{"encoder_arch": "poolformer", "model": "segmentation model", "encoder_experts_per_token": 2, "decoder_activation": "relu", "sam_rho": 0.05, "steps": 8900, "batch_size": 256, "lr_schedule": "cosine"}
Rows from block 6 of the encoder of a small segmentation model, named by matrix and row number. Rows with one number within an expert belong to one neuron, the router's apart. Each number is 500 + 40 x the weight over its row's rms, rounded and kept within 0 to 999. All counts start at 0. Numbers have three digits each. After the name is the row's rms in percent of the matrix's.
Before each expert's rows are labels from the 100 images, of 14848, where the router gives the expert most weight on average: "peak on" is the class under the peak. Only what is clearly more common there than usual is listed. The data: Sentinel-2 satellite tiles (TerraMesh).
# router: router (encoder.blocks.6.mlp.router.weight, 8x128, trained with AdamW), inputs 64-127
# gate: expert gate (encoder.blocks.6.mlp.gate, 8x64x128), inputs 64-127
# up: expert up (encoder.blocks.6.mlp.up, 8x64x128), inputs 64-127
# down: expert down (encoder.blocks.6.mlp.down, 8x128x64, transposed), outputs 64-127

# expert 0
peak on: water
router.0 094:503483530531451570516509456547473470399488500516507495533563409604434515525522538504579480496492461552544485479525415525490518522523539557437450445566507458470498531507519538535466501535444545
gate.0 094:494506433529444509528481432500531554524493515519522485499507462513502469502475500459499527476566539486450490483485542463490492566450545487477479524504508501492563572594517429440562433569465495
up.0 092:520511361592497516528502443533510513486471570498462531472539469476468444537455567460543539518430497491498492458469482485531473551519538504477507492525466476517531543532445495472553513454518457
down.0 089:523479568442497511515535526461515533575524523525530565497501466536506493512485509478496542499568498492490449512488394508506507490519505498554500552559492542469528507493481609485485463531498401
gate.1 078:489519488492507531513479442567507497482510447505493567460468504515442520536528473515499442530500479556495482433555474434502515512544501550496537521472505408537449490437456440566462509475507464
up.1 089:450525476527514522506486465492524508479490430526488559514479530497478566532552477504486474498503469620523490474574460471519530583554452536542547504492518448595432499449503481560445514476462529
down.1 088:502481480481511442494528525515461533531499476499522527543443569510496418560472502502492518501505464439529562583527501485478525511454454483552535531510508508466534562524492512429459521555556505
gate.2 103:467460497504501527556467464481515471467434509500593541524534518461454428519435481448482439524485435542532448508558451465505511465463471519482430535501470455459508517510500565490543475404565495
up.2 095:496554522460530447501564527528458480530564448522528469458508527517494496529491556576431474556522518393489560521461498525553515424508498487476524489457489510532548536563395496478488548488456467
down.2 097:488471425534474452561471468440456414502431497481467442559514484502492493542464535506522461517474500599521536483527551505529496507531508506530513448495522465516432467455523473517522504438490504
gate.3 103:505496532481582471464528531500510488500415525542424506509513544504468473462504520483533458551550481524490548479609448440511503497553482488525468535543542500481502508485463519473551510464551523
up.3 112:467483474530483488469562563540499468491416491536559438547499472498487479500481482497476478498552497482457509446499619480470486528401476509445481486563561509540474549551544433530464456465444497
down.3 111:509483509503509546543545433575447428454436562482532517487572506432517508462442518472529487516465494564417477505470457518551515467475516520468467456559485518579480503496472456482489530482495421
gate.4 099:499421513520449479568475490449489417509437469557500504530575430534475529533504470525529440500443533554518469531550476592519506484579530535539526497446498507445481552483517541483522508517516500
up.4 100:523457529496447464555525513482432466492502472540534473559591441564462542521521498569526411464423557487471492550542478586456483452612532544528537467453501516460473529488483566507494513565480469
down.4 088:548485463467567479482514493487491448466457531607510494495504503500490512471455541500565501491458561559510541499515503611482499546464548563544476506498552460526444529526457488537507496519523455
gate.5 079:610520472525487495488431566495520492498560511433531420464514539508513477522517519524473495510555508438520483519473562473541479470471476441428530451553481407480509551520473525528473479541408429
up.5 076:530534478474499511471449448484455559498547435537444539488481414457520507526497484572547582485471481474496539487437495468537528524560492464552522472486540504459498507462511427496434488551540485
down.5 060:430488488566507511511532459515444487509460446507434459475527481558489606457505548487453544483524522546514438571431510562525459509518472563532526559564516524596470459388485567571554511488468474
gate.6 111:506509583500424518449463498511535478512483499499583480484532411488457570407502492517547535457553502544515497456468537499527561491388524504468413514554558511527547508531587458487546518539404550
up.6 098:492566552484427510486462457529600520524544451466500474542480486464523570503562487513467514449544483530506516489421522477523514503446475504398486510500524486439490517461560464453454500528469530
down.6 098:462577427545444497506476481525574517529557455456432424472469488503489540543536440481500532508509491561519489494473552495538503533547470475433475420443513511500469461464563532506475514505519472
gate.7 107:521444476533522462529391540512516535517538480544504521544512508533492399573512544511455534432488509457536523563479467424432507491493456483532546472472493500516518520526508518475482495464434497
up.7 110:434500486450500499457520532473492551483500473530470483570395516460509475528522467449409502507499525448438546479510607449518464496492417489523520455443503519468477511450523484509488456552500478
down.7 114:503565499482529547480504517455493541488573474499604504516445512470520500550577476433500447483586552511461558471556503525494515561554524572521571502501527449491490488492521451529466508576507599
gate.8 123:494480553479503493495491559498500500481521478491473438521485529551476578498530434534416466479481504531511553460546486505475458518521408505418479479506497527562500499443531564467544528470409537
up.8 116:569535455481505472563507461456445496467529492438514508455504579459522496459507542524463514579467479438515507550468492513543565447530473544434508398456472497519487498563423566519423524568495481
down.8 120:509522540461577463468468572451517560557573454532532521536437472536444460563535504515509532467522469478596538528537486492450479511490456495541517532527508504464527538545551563516467446543488497
gate.9 100:528541474525501503451479478521484507487461483540419505546518524559492487488449481517540593458473436463481539554438559450484524589528449387487432478529494503415527452466495483526506462466490479
up.9 112:492440476464502449548576452465465470474500492460489539449470473417490570475487505525488448534417597549462463500494447562540429387459523541483565518436491473575445545490476467544466522503522451
down.9 116:447451488497493445525483493453456502477463478489452501511539491535450433518478565540456567496454562449544517396507493428436432518454449458533476529485505534408543517458443546479569496444506517
gate.10 086:491472548430454565510496513481548480503522453465556457558484546519488420478505434564448480476553478516451510430535574462577562449511409511516485471519440526430452497500508456499460563464579514
up.10 095:516579446564514453510464472536485521491538470524497448484477472499551531528534515466468527425458547457544533532441468482444491538521501493406536438521474501570497494432499618501484508558441484
down.10 106:501464517455510421505504517546461503503493540478542526500510513496480467485444493550535591497458515420525490494482440482453442435419511484519445569466479516402564516539479511450548494490524558
gate.11 110:459518558553518563413455564560526517497538432538461461583442604458486523557518465532483435446513470479551480476501471480503552535471463452471443492503497536465529480491498545484511540551494590
up.11 116:515561484498503518513467426519551440506452573491532445433585471547552521451471540511528531520480453508496552535477508494512471567478578459509503432557485462481503453537494497513565536474486543
down.11 121:443526508578427459479449533522546514460549435519477498530453430497454487482555486544479476428511526537506468503498585505491521435464434478449506471502516517551524536454570515571448478535389482
gate.12 108:573518562513566530464442525532533505481538561444571468518517533500521528450471479462497501459459524512458454510421533498527553474501469521472403501496523537562490523491513477539454500452453471
up.12 110:550494499484558511534570496545473427462398545539457537543492506510547500534460533444485514499503503552469496533498457466502462530546538493573498504473500511499434421523451511546489541448469456
down.12 124:504483524526430458481486500435489478483498430597489457523525468543434476452500530599516482436495554521517514547547545532468480465484477424443454465479547485498533519531512475483455495492441517
gate.13 096:553434459565462538491493552480541500489608435558487564519510455524501461511564502498449520456600439456513513525479522481483564519561470487495491543526547498492526486427567579485470547489504558
up.13 091:564449459426463535568525502496469516498563485540580544521440521479588419558525490406455556523555441447505503529516536514539454434520509485519529534518539480505535589518511571483473507492482531
down.13 090:519498538476496446440506523467488497489515477539519508528509445504447472453500496596566600428547506494539528485509452564484470496455523409557462492528512502455513578471500558511531437487497466
gate.14 102:550404467470534544515512529522532513495520589504588489559419471587514510590524474491517479538526495554469523525531432544555557434493515546516509510517464529521470505511508522483523533417435529
up.14 103:459525560490446484473456528489506513495480446453471487467449541499560513518454403519494505531526484458496486506444573500569520511478500433504531498482559538463462484512586481540388469522509491
down.14 099:482538494497465524476475517423487543482518480506565452579478482527447460542521431508493491440491562517497532478583551492512508510463488486573529476462539488501454529480568508552477466554472555

# expert 5
peak on: rangeland
router.5 102:505528569450546466444459580475483467579521516447528474444475559552560537514508456507461511467526526487535476461473426491461486539566519482435549489464469526423505460500488467502510484445557491
gate.0 095:449438508417517556499518523440449523490514577455518534481449498407528489532489446529513537503469516512523417494514459534617536495408546526488487456458439487509550486492503471491573549529516459
up.0 095:499461551478558560480516494445499546509520539487498514468478475418521509486469420520486517518507517542483471509525466565537496540479560490519536511437416494444553495472531489453607506512589472
down.0 087:535510507461482519492503500481513433419461540496477465448535475536460548488467526491531489532513565553471482500515524552526511572503521540483416459408512531476456485490479530553560547498459498
gate.1 085:490494464493519486528604531497402433537460546426502498476506552493535562512503523484506511542478559469404483465460492544474512468603524543474507476537530503465432472413424448531521521461483492
up.1 082:500473523455512521470454509557523544505476514492497503511541404467441458496455469560488515484459471509566469536502499472466474522399458485604471553443468538518551474532523487524471505550455432
down.1 075:456481565461506481445525517538461532565514486523557559509491515489479456473481517527495477466494488392573515472487498489461506417501499440526467537518449517506577536460457484458551403574486515
gate.2 080:465439473525540512539485468448543512449566526576499536522489524559519443491550502504430519474521403469498532515515539442455563435574475485466497473507493501446538566451549465522546452515540565
up.2 080:481537507507488533514477552514505521516440450480470502517501447475512522542476527524527537471485529548534497532490418533496427525379520462580525471481510528533472469585443496521431480534499484
down.2 083:470575394542483479477474489537459525522507504463508410531486527525523505501474485491494460514466561526544486540521561507524515506494493508486485425396502480545466483498524455514480483515501502
gate.3 116:424521431517545497511496516502454485511511484508494550545418558519486413611529489490449482525547519524542561495447555478550588491500496520574565495456528485532406527522479463494435497481523525
up.3 110:511480522490502495510484445482538542476505553451494473465575444506531571441445499522557533461429510476408427497493450461475406506459488477428428521533476524485552520486536498501576472527485466
down.3 112:448531497551469511483418524586531547538532479437502503522482558498566484532496452503437428524494418499531504474439526438481585531484462482478502468501491481472434517495519477506456506545480450
gate.4 099:468488435495495506517511496459465479459517512450513551487495461492464484566513529427425529556477410557505510566442484465501482494506463493537614439454468531545436450543465483496483532470454468
up.4 097:509485496516472446462551539464535514505464481575476473520491544490458512454524466578507439508537514448446560447534547492464484525499482471533445488583585498422554542460558528548496469527511506
down.4 089:517539498494496427499482483536538468500532466503512470546488504573422469463497548591498523468509529451552527570564530548506496448470531459468461531451546420388547566533552500502569451478525507
gate.5 093:529583505485501509516408490554484514535574505461472488536496467569517546511551524545469566438520549534541547463447483495497513505593516477496597508472525447434431506485433466499514510492477520
up.5 094:517537519511521486492414450508452565502534497410548494464486478506523550528516519523465499471550594534489544502460491528501496431585496479468493473499487484474419449409523393534478527485524491
down.5 093:524454419507454491551519430455456419468385569565439499473591489493496485473428516513509484541472571511471494448533506492504456476511501536501521537451475527520482491501408591470535521454500494
gate.6 087:478557431497502504513490518457520536510509503499516446518433545543525506550531461435422433551542506500541534417534499452395452604455459538454539504517548470515456553506525572462523463556539494
up.6 084:463547521523583508460442475519504484542491535548518466529441520533533528527461501578464558467488458455474567495497504483520484543489501408490540542550541512431454463582511450483564492467471491
down.6 103:461537497575543471466440551496566566535565405477487479512456493583461519533559484536413478495525468517558479512518533459459485474469387522477500478445507474478526494447535518525452505457469481
gate.7 093:491517516537487559529476521602479454534481500414519424540536544503559506473460481457561519488531487517456471573459480522576515481474543509488508516511515541552423424538501552483433480524520510
up.7 094:466559391486493515517505429529497517522438500518454557463468449504533493525510601490468575461476431506507550450457545469421400609457470453469522465520489548514486527481498499514551503501511503
down.7 083:484503452515529517448475527605521524462513498462503511500435553452526467563529502473472442501510471536523475464500499477507549568538496600441553447591498417520462520528491469569415500547448487
gate.8 095:528527487499470537450500514544527600497596470496473500485476497604497533524553505480514578450493443474486481538491457506464478541496579450488516503447509515529535469439537573511509502494571566
up.8 103:542480518549514495468474531541519555544527448503445540485461506569500490542520460476515546470515440523480451488486525530440433571495519489571554526437446543575518542452527535501566443478588537
down.8 104:494523492500475590502538479595498482465473548447498508452519475463578583515494510419511485521498483592465437447439517550538542520517508553545516486493471563555434434485489490533459569514516517
gate.9 113:528448474478459501543427538538479581513476574484573524508473495551516401519493502487427489510559469462565489523571493447458495518550510482576583532515475481428474547508451541469524502510532457
up.9 115:536468411511446489569433487530490546494495547426534513539505463516540406487488540423413512473552408515562454519496518441471469486544510503514569549547527502445416578478529506494552498486533491
down.9 100:538445581449452532445556517456544478444505474539501551471557410486490545406506485512553537480525593530470468493530518573482508487521532490499458512512497500615553501500513458508528517506484494
gate.10 119:504506486484570467429537464498497460506484541524454504465547477444523592443510539537501499509476536483548461507485458547484516501470518543418430448515507487485512403547405521457506564468489505
up.10 121:483513532526438579537491494509501482479497501444448476475581392490501473436491505434519536489465510514443504565439515470555534483512548489455458452481465547534508535463502489508473497515479501
down.10 115:470489474478560450515439483441458517505492526448495423562514513544440410527482526515516515497408538497523546490535516475478487448492487497532520477502501408422513516506488474483515487496466540
gate.11 117:494493415416520428472495556495497546517528554534552437490451556570477482518528516519442470521548502380528441457538508512483423501468503527457507501455529493485503540505504520528534505457533485
up.11 108:446423474493512460539479491490438461507456574456493475501526406441482474489464538557476523505489374596552447549430472444491537492499485422566514528542493506446461449526488512492525495458493547
down.11 111:511512552513495515424500498578528472462501498525474465483552447523527551424536494469540458486539479480444476532482550547516505473554530467481443506428519501577529500531494418474528558532546501
gate.12 075:481512457477471506502500581520466493554435451461497457511534497507467416494543522578472553516558545491558532462566502463432498474540452543494536475454456481600478495468450522466493397537481517
up.12 084:552494512501550449487468570443584479485506480515552552525487531551445496573434478460514496523513457495479483531497485435562521448497475495538484449529489556443495526552524531431484496443516538
down.12 088:473464592394438528488545491520493532539497509512548546529451451499503524506475477531523544474562483493496538528532466515438496539504521495598447584466504563500513531422566469452525446557548504
gate.13 095:491551475474511476471458512497457600454559478488433504545498479508510469547587458448437431475474497519531478464450525451417482496551484463457464485503430477429496477413502474489529446589544514
up.13 100:537412502510480485527525502448576525533552486513566563444470502500530464484529490364535527465534485515461479495463459532525494473481551555489459515524553541584544525508564546478549492459517556
down.13 110:481484534428543535513559501478449482474489519541616585513472526413542471509482459464538508493526534456470539458544453502491503503515546525513574553585489547518512494451476432503493490549542528
gate.14 105:455534516547539426454429515486593519496512488529511463487507515583476467418527528500555528439518483563554529527537506570481470490503489528533480479539548488538492521547519469532430498466522531
up.14 101:552527524476547484483471511525549554494540455477520434491497529538539555471465548486499531433507528514538490558478430521504470487521535509456456519516508473505489525553498494506514564499548488
down.14 095:535453445495433553529437452609490488522470556475498489507463495489580518537470449480488511496490418510477496510436524514514547539462508473489482433427469563512411475492542527520527494499526487

# expert 7
peak on: crops
router.7 098:448490577515457535506531430516415533520501454446512471472498506526410436523498501509505445549454490529445470481427530532481518470527434531553421518444452485525449469479415418511507551500495516
gate.0 092:512503531543545480439487474530462506483531499450475478507531578470491526514533480522431455469508522548533534458421484490519583510572440474501438447595485467501449377435500453465490573512471528
up.0 086:477509563470537470403467505462558553490580480467510482497529555502512503495541461513428428538545530504559528409477512534484544455552492505465480479521456488460463501456508505491468535541509467
down.0 087:467536526538479470441437510470500571529551465529506454493484510581516524510543479526451480429559464455578475443486534496451456453535432420485573524472525549469511541448553531496560445506467470
gate.1 092:525523464566501509513515493553483503485523525560522538461518489453455526517530490528488458560526471477418515458505530550480538472512497500451460587517554501471582587520508548461509524448481496
up.1 089:515472506519500504461554549456478504457474525551445541478587471420560551497480544554509546492559476484474493453439575500476541493488527472522516470564519577451462539565475514512480530405562474
down.1 096:471577473517519479553454465551445452551445507448484350513553501548443483478457538526475497499423540533526462477496562464512484411453471481486483489527489427486481482482476492515534514454417450
gate.2 109:492544500496467433551542429533513511527537473449423513466473463590448522461491554500476631493466492538478513467461483491511502562497483470541412515528459521451500486387471520506532486480472503
up.2 107:497493519524442537509499422469553503494520494496511505469515482530537532463517456505595561456497501492433542503508475487525537538510553513474409471540500514543560548459513510526481501576486546
down.2 107:522504544498501536427488548463542524442507478528509503531491419584485488440557502512525524433564612566528530448510524525467517583489514506553458433430543518523476549545535536538517474523497527
gate.3 079:447523497526525512537556437471518472508475508482501526440456478517503513441496500417502514484494542519458439460510507519483470473460505505453493490512443455541506520476475473447533516488533492
up.3 082:523533472460460553534497462482519485508478470501454477483498493495441518519519490538421525491454453443512481551480479466503499527503505486489437494556584550427543478524522459513557458529510525
down.3 091:431485547503538419478460588503538541446574433458486497522452497554452453524533536521448492464554428430511481530506527485460514443511452486480589567560500445503521538427520455534521483509507524
gate.4 108:521482465498497459470533565453484462497448542516498464461577556510527553473483544566506511572481544431498460502490469558452436510556506473437501399470521528576467435604471526490494499434484504
up.4 100:455508485465481482593550426468493505487508483517498537493443413556474444579538529489483531538510522477439581482486563412506545473501438486532487515438547484506540539483520538479457550556420469
down.4 114:527435453505459480559503418483487425460452524527437535410567490461495495487452592527527541564485535532501513498429498502534539495474501468489446467460488508469494436512423534440519575434476507
gate.5 099:453525511536493440463420532415536525456546482458505457568488481531418443541564524508388483429516539502505451471479521489493512506476382473443470480495525485484497481520538537508510472483469452
up.5 101:531508465536542487487484536454544564451549446536481559522457553508513464549534444477492512473562606547555532431514556491497548521529499569507490506515582481513513559536541525501476483514534471
down.5 085:498492513505537473513517512429468546513488459581521558547488455540455483493491490512458591446470559477521557430471481486413387521418496502586532550502537511457520491469456554484512494507546472
gate.6 096:465525449494485499465445521515492554507542505501521484544454533564502450540532450452444412563639475481537498491521479481485516502504476518537528513554504469452436519482487506482539504440509536
up.6 103:508559530538496485464447451500489443503509458527464432476521458522503552497509520502529576458529502471465528476508446547503509511528527498476526495492533542524592484420465556525590474511489542
down.6 117:508441458458519436540532465472501489541465526460491510470550498425519512490428558512478564485424490447502501507472462470483395468500503502474554517589441511508560468489453492417546513447559513
gate.7 112:457462514436494526561524543483445449500436510533582391522571492510480507464499493535499462539490546491520546527473466483431460561521455489472450522517505499440442446519413494466486502513389541
up.7 110:518502527509497605487503521468462459467424489555510456523527454442506460456482495445525551560566522527529520551514507489490510592518532491544454508486526508468450496488495461467474467518475465
down.7 103:534508559513547463438479536516541519519535447574481536543480543548469479457512463585511487395503527427521482546536510566423451452474507449472486548530568476484556579497490473521566492531521461
gate.8 094:477497512485571469476473581481531492502535557462559489561470531495586445582510449520461488538490557512511558529466531503531542447462453555519530483492469426526420524532496462457518509452502477
up.8 101:491513505557423516511541452502485518511474438545414575433513464493440535438509520502480584483498484484472441460549453439489413506560519428508518491518504531496590486477512533517466499550463501
down.8 103:548501445491521500547550453521505441517449535479491551445538546455523469508436475463543549584505510528464537537540435495565512544571550494461478507503444514471512496470493544496504512461574478
gate.9 083:454444539450541547491516581505459527442521566502531496425475522503504503453463505536520447544522501544490506503434552515530495483493496551611551524446540521527412518520450396514473510500526554
up.9 078:481446476533401544484502540488511407521436422532458510534542519472411493473557487560522442524556485524508506532527536483530562455509432490522475446536534426527541548492490505503438521497478507
down.9 079:480509529530516465522511450497510506483485480488472425511550438497407505425463551513560506474428431488450440527472488516495520454506500469500520492558526431507509519537471537548503495511467465
gate.10 107:503496509532445465516482450515487454471449483465477541590469556504506510531517510538528510490489605522515559484442576501564547463510448471470464459481500516506467519478562521500464487467414526
up.10 102:452471525476597498481542522529503520519529520492485563466507460483440458519532557507491474560473370513492475547526433505405468570516552512513569549525494482506510482488444425520504512505534523
down.10 103:475468480457481533526525462505489498444503533424532511450515446422530543519469464431526533523428427519360483534475479487570510457499536532532567506575482538522444500472507501565496539535518506
gate.11 107:436402491561504526547488470454507571476520493478550571499490585547452515523429431543518499576509551513432473536553496519492475488489492470554551562512484506516470518519506430437447515462549465
up.11 101:539544551479461487516518499499466441521461515519490426526548475433517476488529562493473463440480491465535505495501434467493507435499530554396506502534539449530540489469518522504559517481468513
down.11 101:560471524502531485469543439560547483488501559492446542435547494504560578441480503469550580551546413510455495543480480503512469574544547541508441535444474536509512482512454537462551543484526528
gate.12 103:487500497507452503510433418497496487497512489493553416520495483460479485565436427501467538479492491504447524481468543367549589431454464427462501428507444492486458517423533489511543508490530508
up.12 105:564555531468516580488461487485522579487551530439525487511442496476599509539563453457484479489537470479543459492474492525505528502527531551465470453447403459498545554454551493547433487579517432
down.12 102:477485439480562447578508514475452481561461509474504493545522514474470447562436501537479523533432491505490472459490491496525468432476471578539552488600521525504470499497458556508497486454486393
gate.13 101:460458492537480493474455514475494500503502479475516518524473563500507504521548477576471406456552512464559491464493543547518580430526431484458495472507500508523519502478520478494468529453445515
up.13 095:415464483541484426503495490470459506508449435472495483489569526463430466476437528517482476585481529440463521505454546517475434415498485485457493544588488443467480495493479528471515493495522510
down.13 094:540567475486481493510470476448508506519514555470506457560472524511445471550514501493478504533505499518514495551497487476546592469474458577509459424436512522432474483531546576530520465476499471
gate.14 097:527500566461507550459506559524494453462497545563600423596440516468526512506534480460485516457555534470436519474508552586521492462541461461431451455492573515504518438515538570514547489471453487
up.14 103:558521525435535524475535557534475476471492592503562469526469493474547542502527504443502517484527563522520502429466550584536486468519486475500469454449531491510517510504471513528558482478448507
down.14 108:577520540546516460449532507468543504519551429626467549488513460561396533470546553533536498474523540499552483451527474535449487480522481460466481510509530455520589547548499541513461458521477458

# expert 1
peak on: crops
router.1 103:493494518491532472406477532510447418456458553450552520519467532433540524559485494561531515541498514496498578546514529560499471557546533478512507496483466477529479425513477419497462533533502453
gate.0 091:482508567525468500473503575542489515530514463471525493516465511480453469480556516481471430564507507460482559524598506520436433493550518563476552591462468483526514521515534464454469518412526514
up.0 090:447571520575515565450427514472560550476541456420506465537475477559527423520598512484462464518499521486588523536489434454519479505477521553474475518480493436462511498512547486479518501430467512
down.0 083:491534488591436578466487480506508516477530489496484521572464494450497464530521487481472445472494488531515453520499583481485557468527474475474481410437515535485474487484560458498494477449480550
gate.1 098:472553517560485474469536488540488545483512493503451556467475441502440494513555610506460520425515472525532460517481511420483584522428500430560485504504523514502570437486496502518529473535483492
up.1 095:498427398512506489559479506467560445535424527510569469514538596502498520497458478477543450515459471531588472525558493493525558515477411577534467555527505516509452508536473497441443478466509492
down.1 096:527452492421536443537495517529418451522515508484603464543486542489520451549471522496499528483460523432499545425527501520502433495501504551508529497597493447451481525431495469488507479533526519
gate.2 083:474480482560527543511467433492512544513502481572472492586486511476589528548550461552508455426448459489523523547519457457446531589511489484458485531539485552405542471501569533505549473561526476
up.2 093:559464500443505405483511560506452463554547487410486508483549498587489493478497539466462594476558459434542415461457470527471440496489529471438492512566529470512490508507491481556530506486514502
down.2 091:460501508546429513456449526438539530456546468462498536553409496542483465526564535524477458478555596523547526533548584520510539530560463460479489518470506491489511519455578456528467474519467582
gate.3 108:475502500443492529564510463594420480506532511447490464570425481528515482536462519507473501532447445477506511485489419586521520551476537524529511538506465515394496547463461502453547465512495457
up.3 102:568507433528480510475525466512526494510461457550518498499537582410556559494445433474512493500479581438446431486511527539492441503509465484464495490470521528526539461521516487448510555506549497
down.3 105:507450528493580439454489485377561482443491492545494542492511480534460451436520530537482481482508572500563511477547502523455483459473482542546482540442540476519508496503492516495525485470484539
gate.4 104:537453432497513458458520555529445511542533495465539503560504555459486454555546533564521507473493611481555503539586430538539515458533489510499583509456504506560493466438450546493486471467493552
up.4 105:460505464544547411489508526543489496535489535455480498533512461577419443520473539567549539495472532497512469450578472507492545439462514478541534518465476465515534547480450511499506487461548500
down.4 090:557485525457521465513529478523472485520504483538522516473488534491469467444477541474524506486484417434549503576550448503455437563469523486542438561594482424460573477510488512465485502494525484
gate.5 108:546497514528501543450396527529552462495473473471498393537502483507566511511530420495481426446536439500563502529459595509519479483455471460462467464530493466507434441415582543536514534514521530
up.5 100:542469510474461486440518438422594501445451498509516452476491483483510608458558494477531523451519539483514502521513440527457434552486526482448477575509514499540472461511530530541520565525498573
down.5 105:502541513523520508507495522560479551524551473466506506498468564461586529547508489520461507471561400453506446441449506506490451474481491479446552470572466566488509483487524527582504478548502423
gate.6 098:436557536541490438453496548491463535527542452520576512521435551576454489545518447526409449485549541471482495508528469531518503432500469523527480504533567467557514546466477539528495490509505568
up.6 104:521495519534530484422495523564506450531496559532578497498431533461451533532480482548519487473477474516514543515573505580546493453442527488577429506502545441540508481481484547496552512465536554
down.6 101:505537555459530475475541526521565547554503497500562557485461484527487533498544472531463557474585473535523470566477450470463493555427468532572495565527531511507481463496522539488464489510492488
gate.7 101:532503425499440518537515470478443472533461429510510567515525541482482499493482506505488505534511499551519586493521513518526502514533496603541523518496532486529407494471466475455474552425552593
up.7 100:517533521581528466427477477485586506474497524562399503486528428548420503519551489489492437483490545549529424499526447444448560455483478472486439496554468491530583488455534490518452504493493492
down.7 104:442534486469511551510458503568520536506479535442589449527479565492535533474499480487452464524478492515536529459472544481564503501417459590506513489513473466513408517477487489509481489581459504
gate.8 082:511517492513518582494476477515527516479579440503468485527493530506499541508522496454534440513485464487521444499528441503519551485545540634412540508494558509572501515591505524454506528519473552
up.8 083:623568473513501511478514449465485522525525465518494561509484512472486572511511519506471545539514546443472483544558539523521466563530511604522556576486526453562522568504511503521477510525543531
down.8 070:492584472571497528526480482534549544465526499456466511438502477473469563497497495434504441507501431590525454493469483456545530495467489562411445408448475488517498460541546488495468535509450511
gate.9 083:486441404542466545503442464571458540483446518532423547531492516437490416573502463508488446506554494574558486533503440492491519525529456459500506447528481513442499437471528523438503481574550470
up.9 100:530530557469580465512509497453531450491511461525596542458465509488459551511486506552519579456518537558507574512541521521530461495481485528542502527455531449555463512502466445519423517442526560
down.9 097:495511461536491570490496461555500479543466494414443496479526564456512485513473450439483394564491443508509446509454467431557601490503480482412481452487446518483486436525472538468479541495454502
gate.10 083:510419543551511573487462534504560454481461511551518487474549493475508514457504489477538519439542453549473540460557519485464486517472557467501455541506560592455590514508554548497552533518502520
up.10 085:496540463494489511524510486479478560504533464465466511482464442545457515509497495459441515535433605468487436501497495496507472449490402552399504417493482497560467470538472523475428494418397527
down.10 084:399558486545507445481434520481432499457495482460549432552488548508441452527506504548438467452516484546522493496524521505499479415450436511491494472484519510471499501420525510489515457485506488
gate.11 088:536503534506505515462473527522538540500556472481510550501492466447510393494544477522465535478514460508447513486505535507498472495510493514496456507500528536538523538502586428528453454466496441
up.11 106:543478453555496526496548528500511496477499495512440563421548480463526521478510553477507410591529485465444512489464531497491501470564503527434495472437515471577548488529484458515499530446506478
down.11 092:445517513480599494453476557481531533434492568501507513460489490552526495492535513515472477515485515463535446442435520482454466486402509507557538519518426465469474464490455450548553534568502510
gate.12 110:507450495490482557527468439531493434481437515493477512494589462450533507474452503518498525505478472502572503570497465431510514552513522515493455498479481531439480464483460444464461507450490461
up.12 114:512438473430464579540514431494459451490432527498435486496572448478487478477472531518512527546450476494532508545476528459461475597530473521458467500443480508441472458479427461493516504469453477
down.12 105:461546512522560555489475509591529535564516503430486470531430534494544489551498460471453431509472438502506465516489528455530568490462454535470517444614478487561493493490520459562456468561438460
gate.13 115:515510443537466492545456489513462522476524454532560496530456546518481483596443453510479409524496585449517551529529525490516468470490455498439514466433560485475449564544553458513430514496487501
up.13 116:516492463409453485478505477528401457490511489467506508488468537484512543567410488512523412564465591441545532503478470537583501467543538501477509517464513454525450526503459493511467543505541492
down.13 119:549497516435515495473541523552531549524550487509532534489481455516469506465496489490527574487474484448504515514511479493421463499423544534564521549508520486493594548529534543473566483550489581
gate.14 098:388514484587499462505436502496543506513452444540492487538469560527451483550477471574465460510516441507447527506537632450458513474475445486527509527527561497539493555540533467465521506532479489
up.14 101:468534496561507474501466518504504507535419513608524432564514534488494495502454492601456512481486534472469571555525631521482483504485408499525485473464515499506463514555514474472483520462438453
down.14 117:528485435508453544556568441552464435482432541442489503466554475459510526502474556511528544528463467538470506499465466522553518529515546527453452454467502547501497442534456562497523537407500500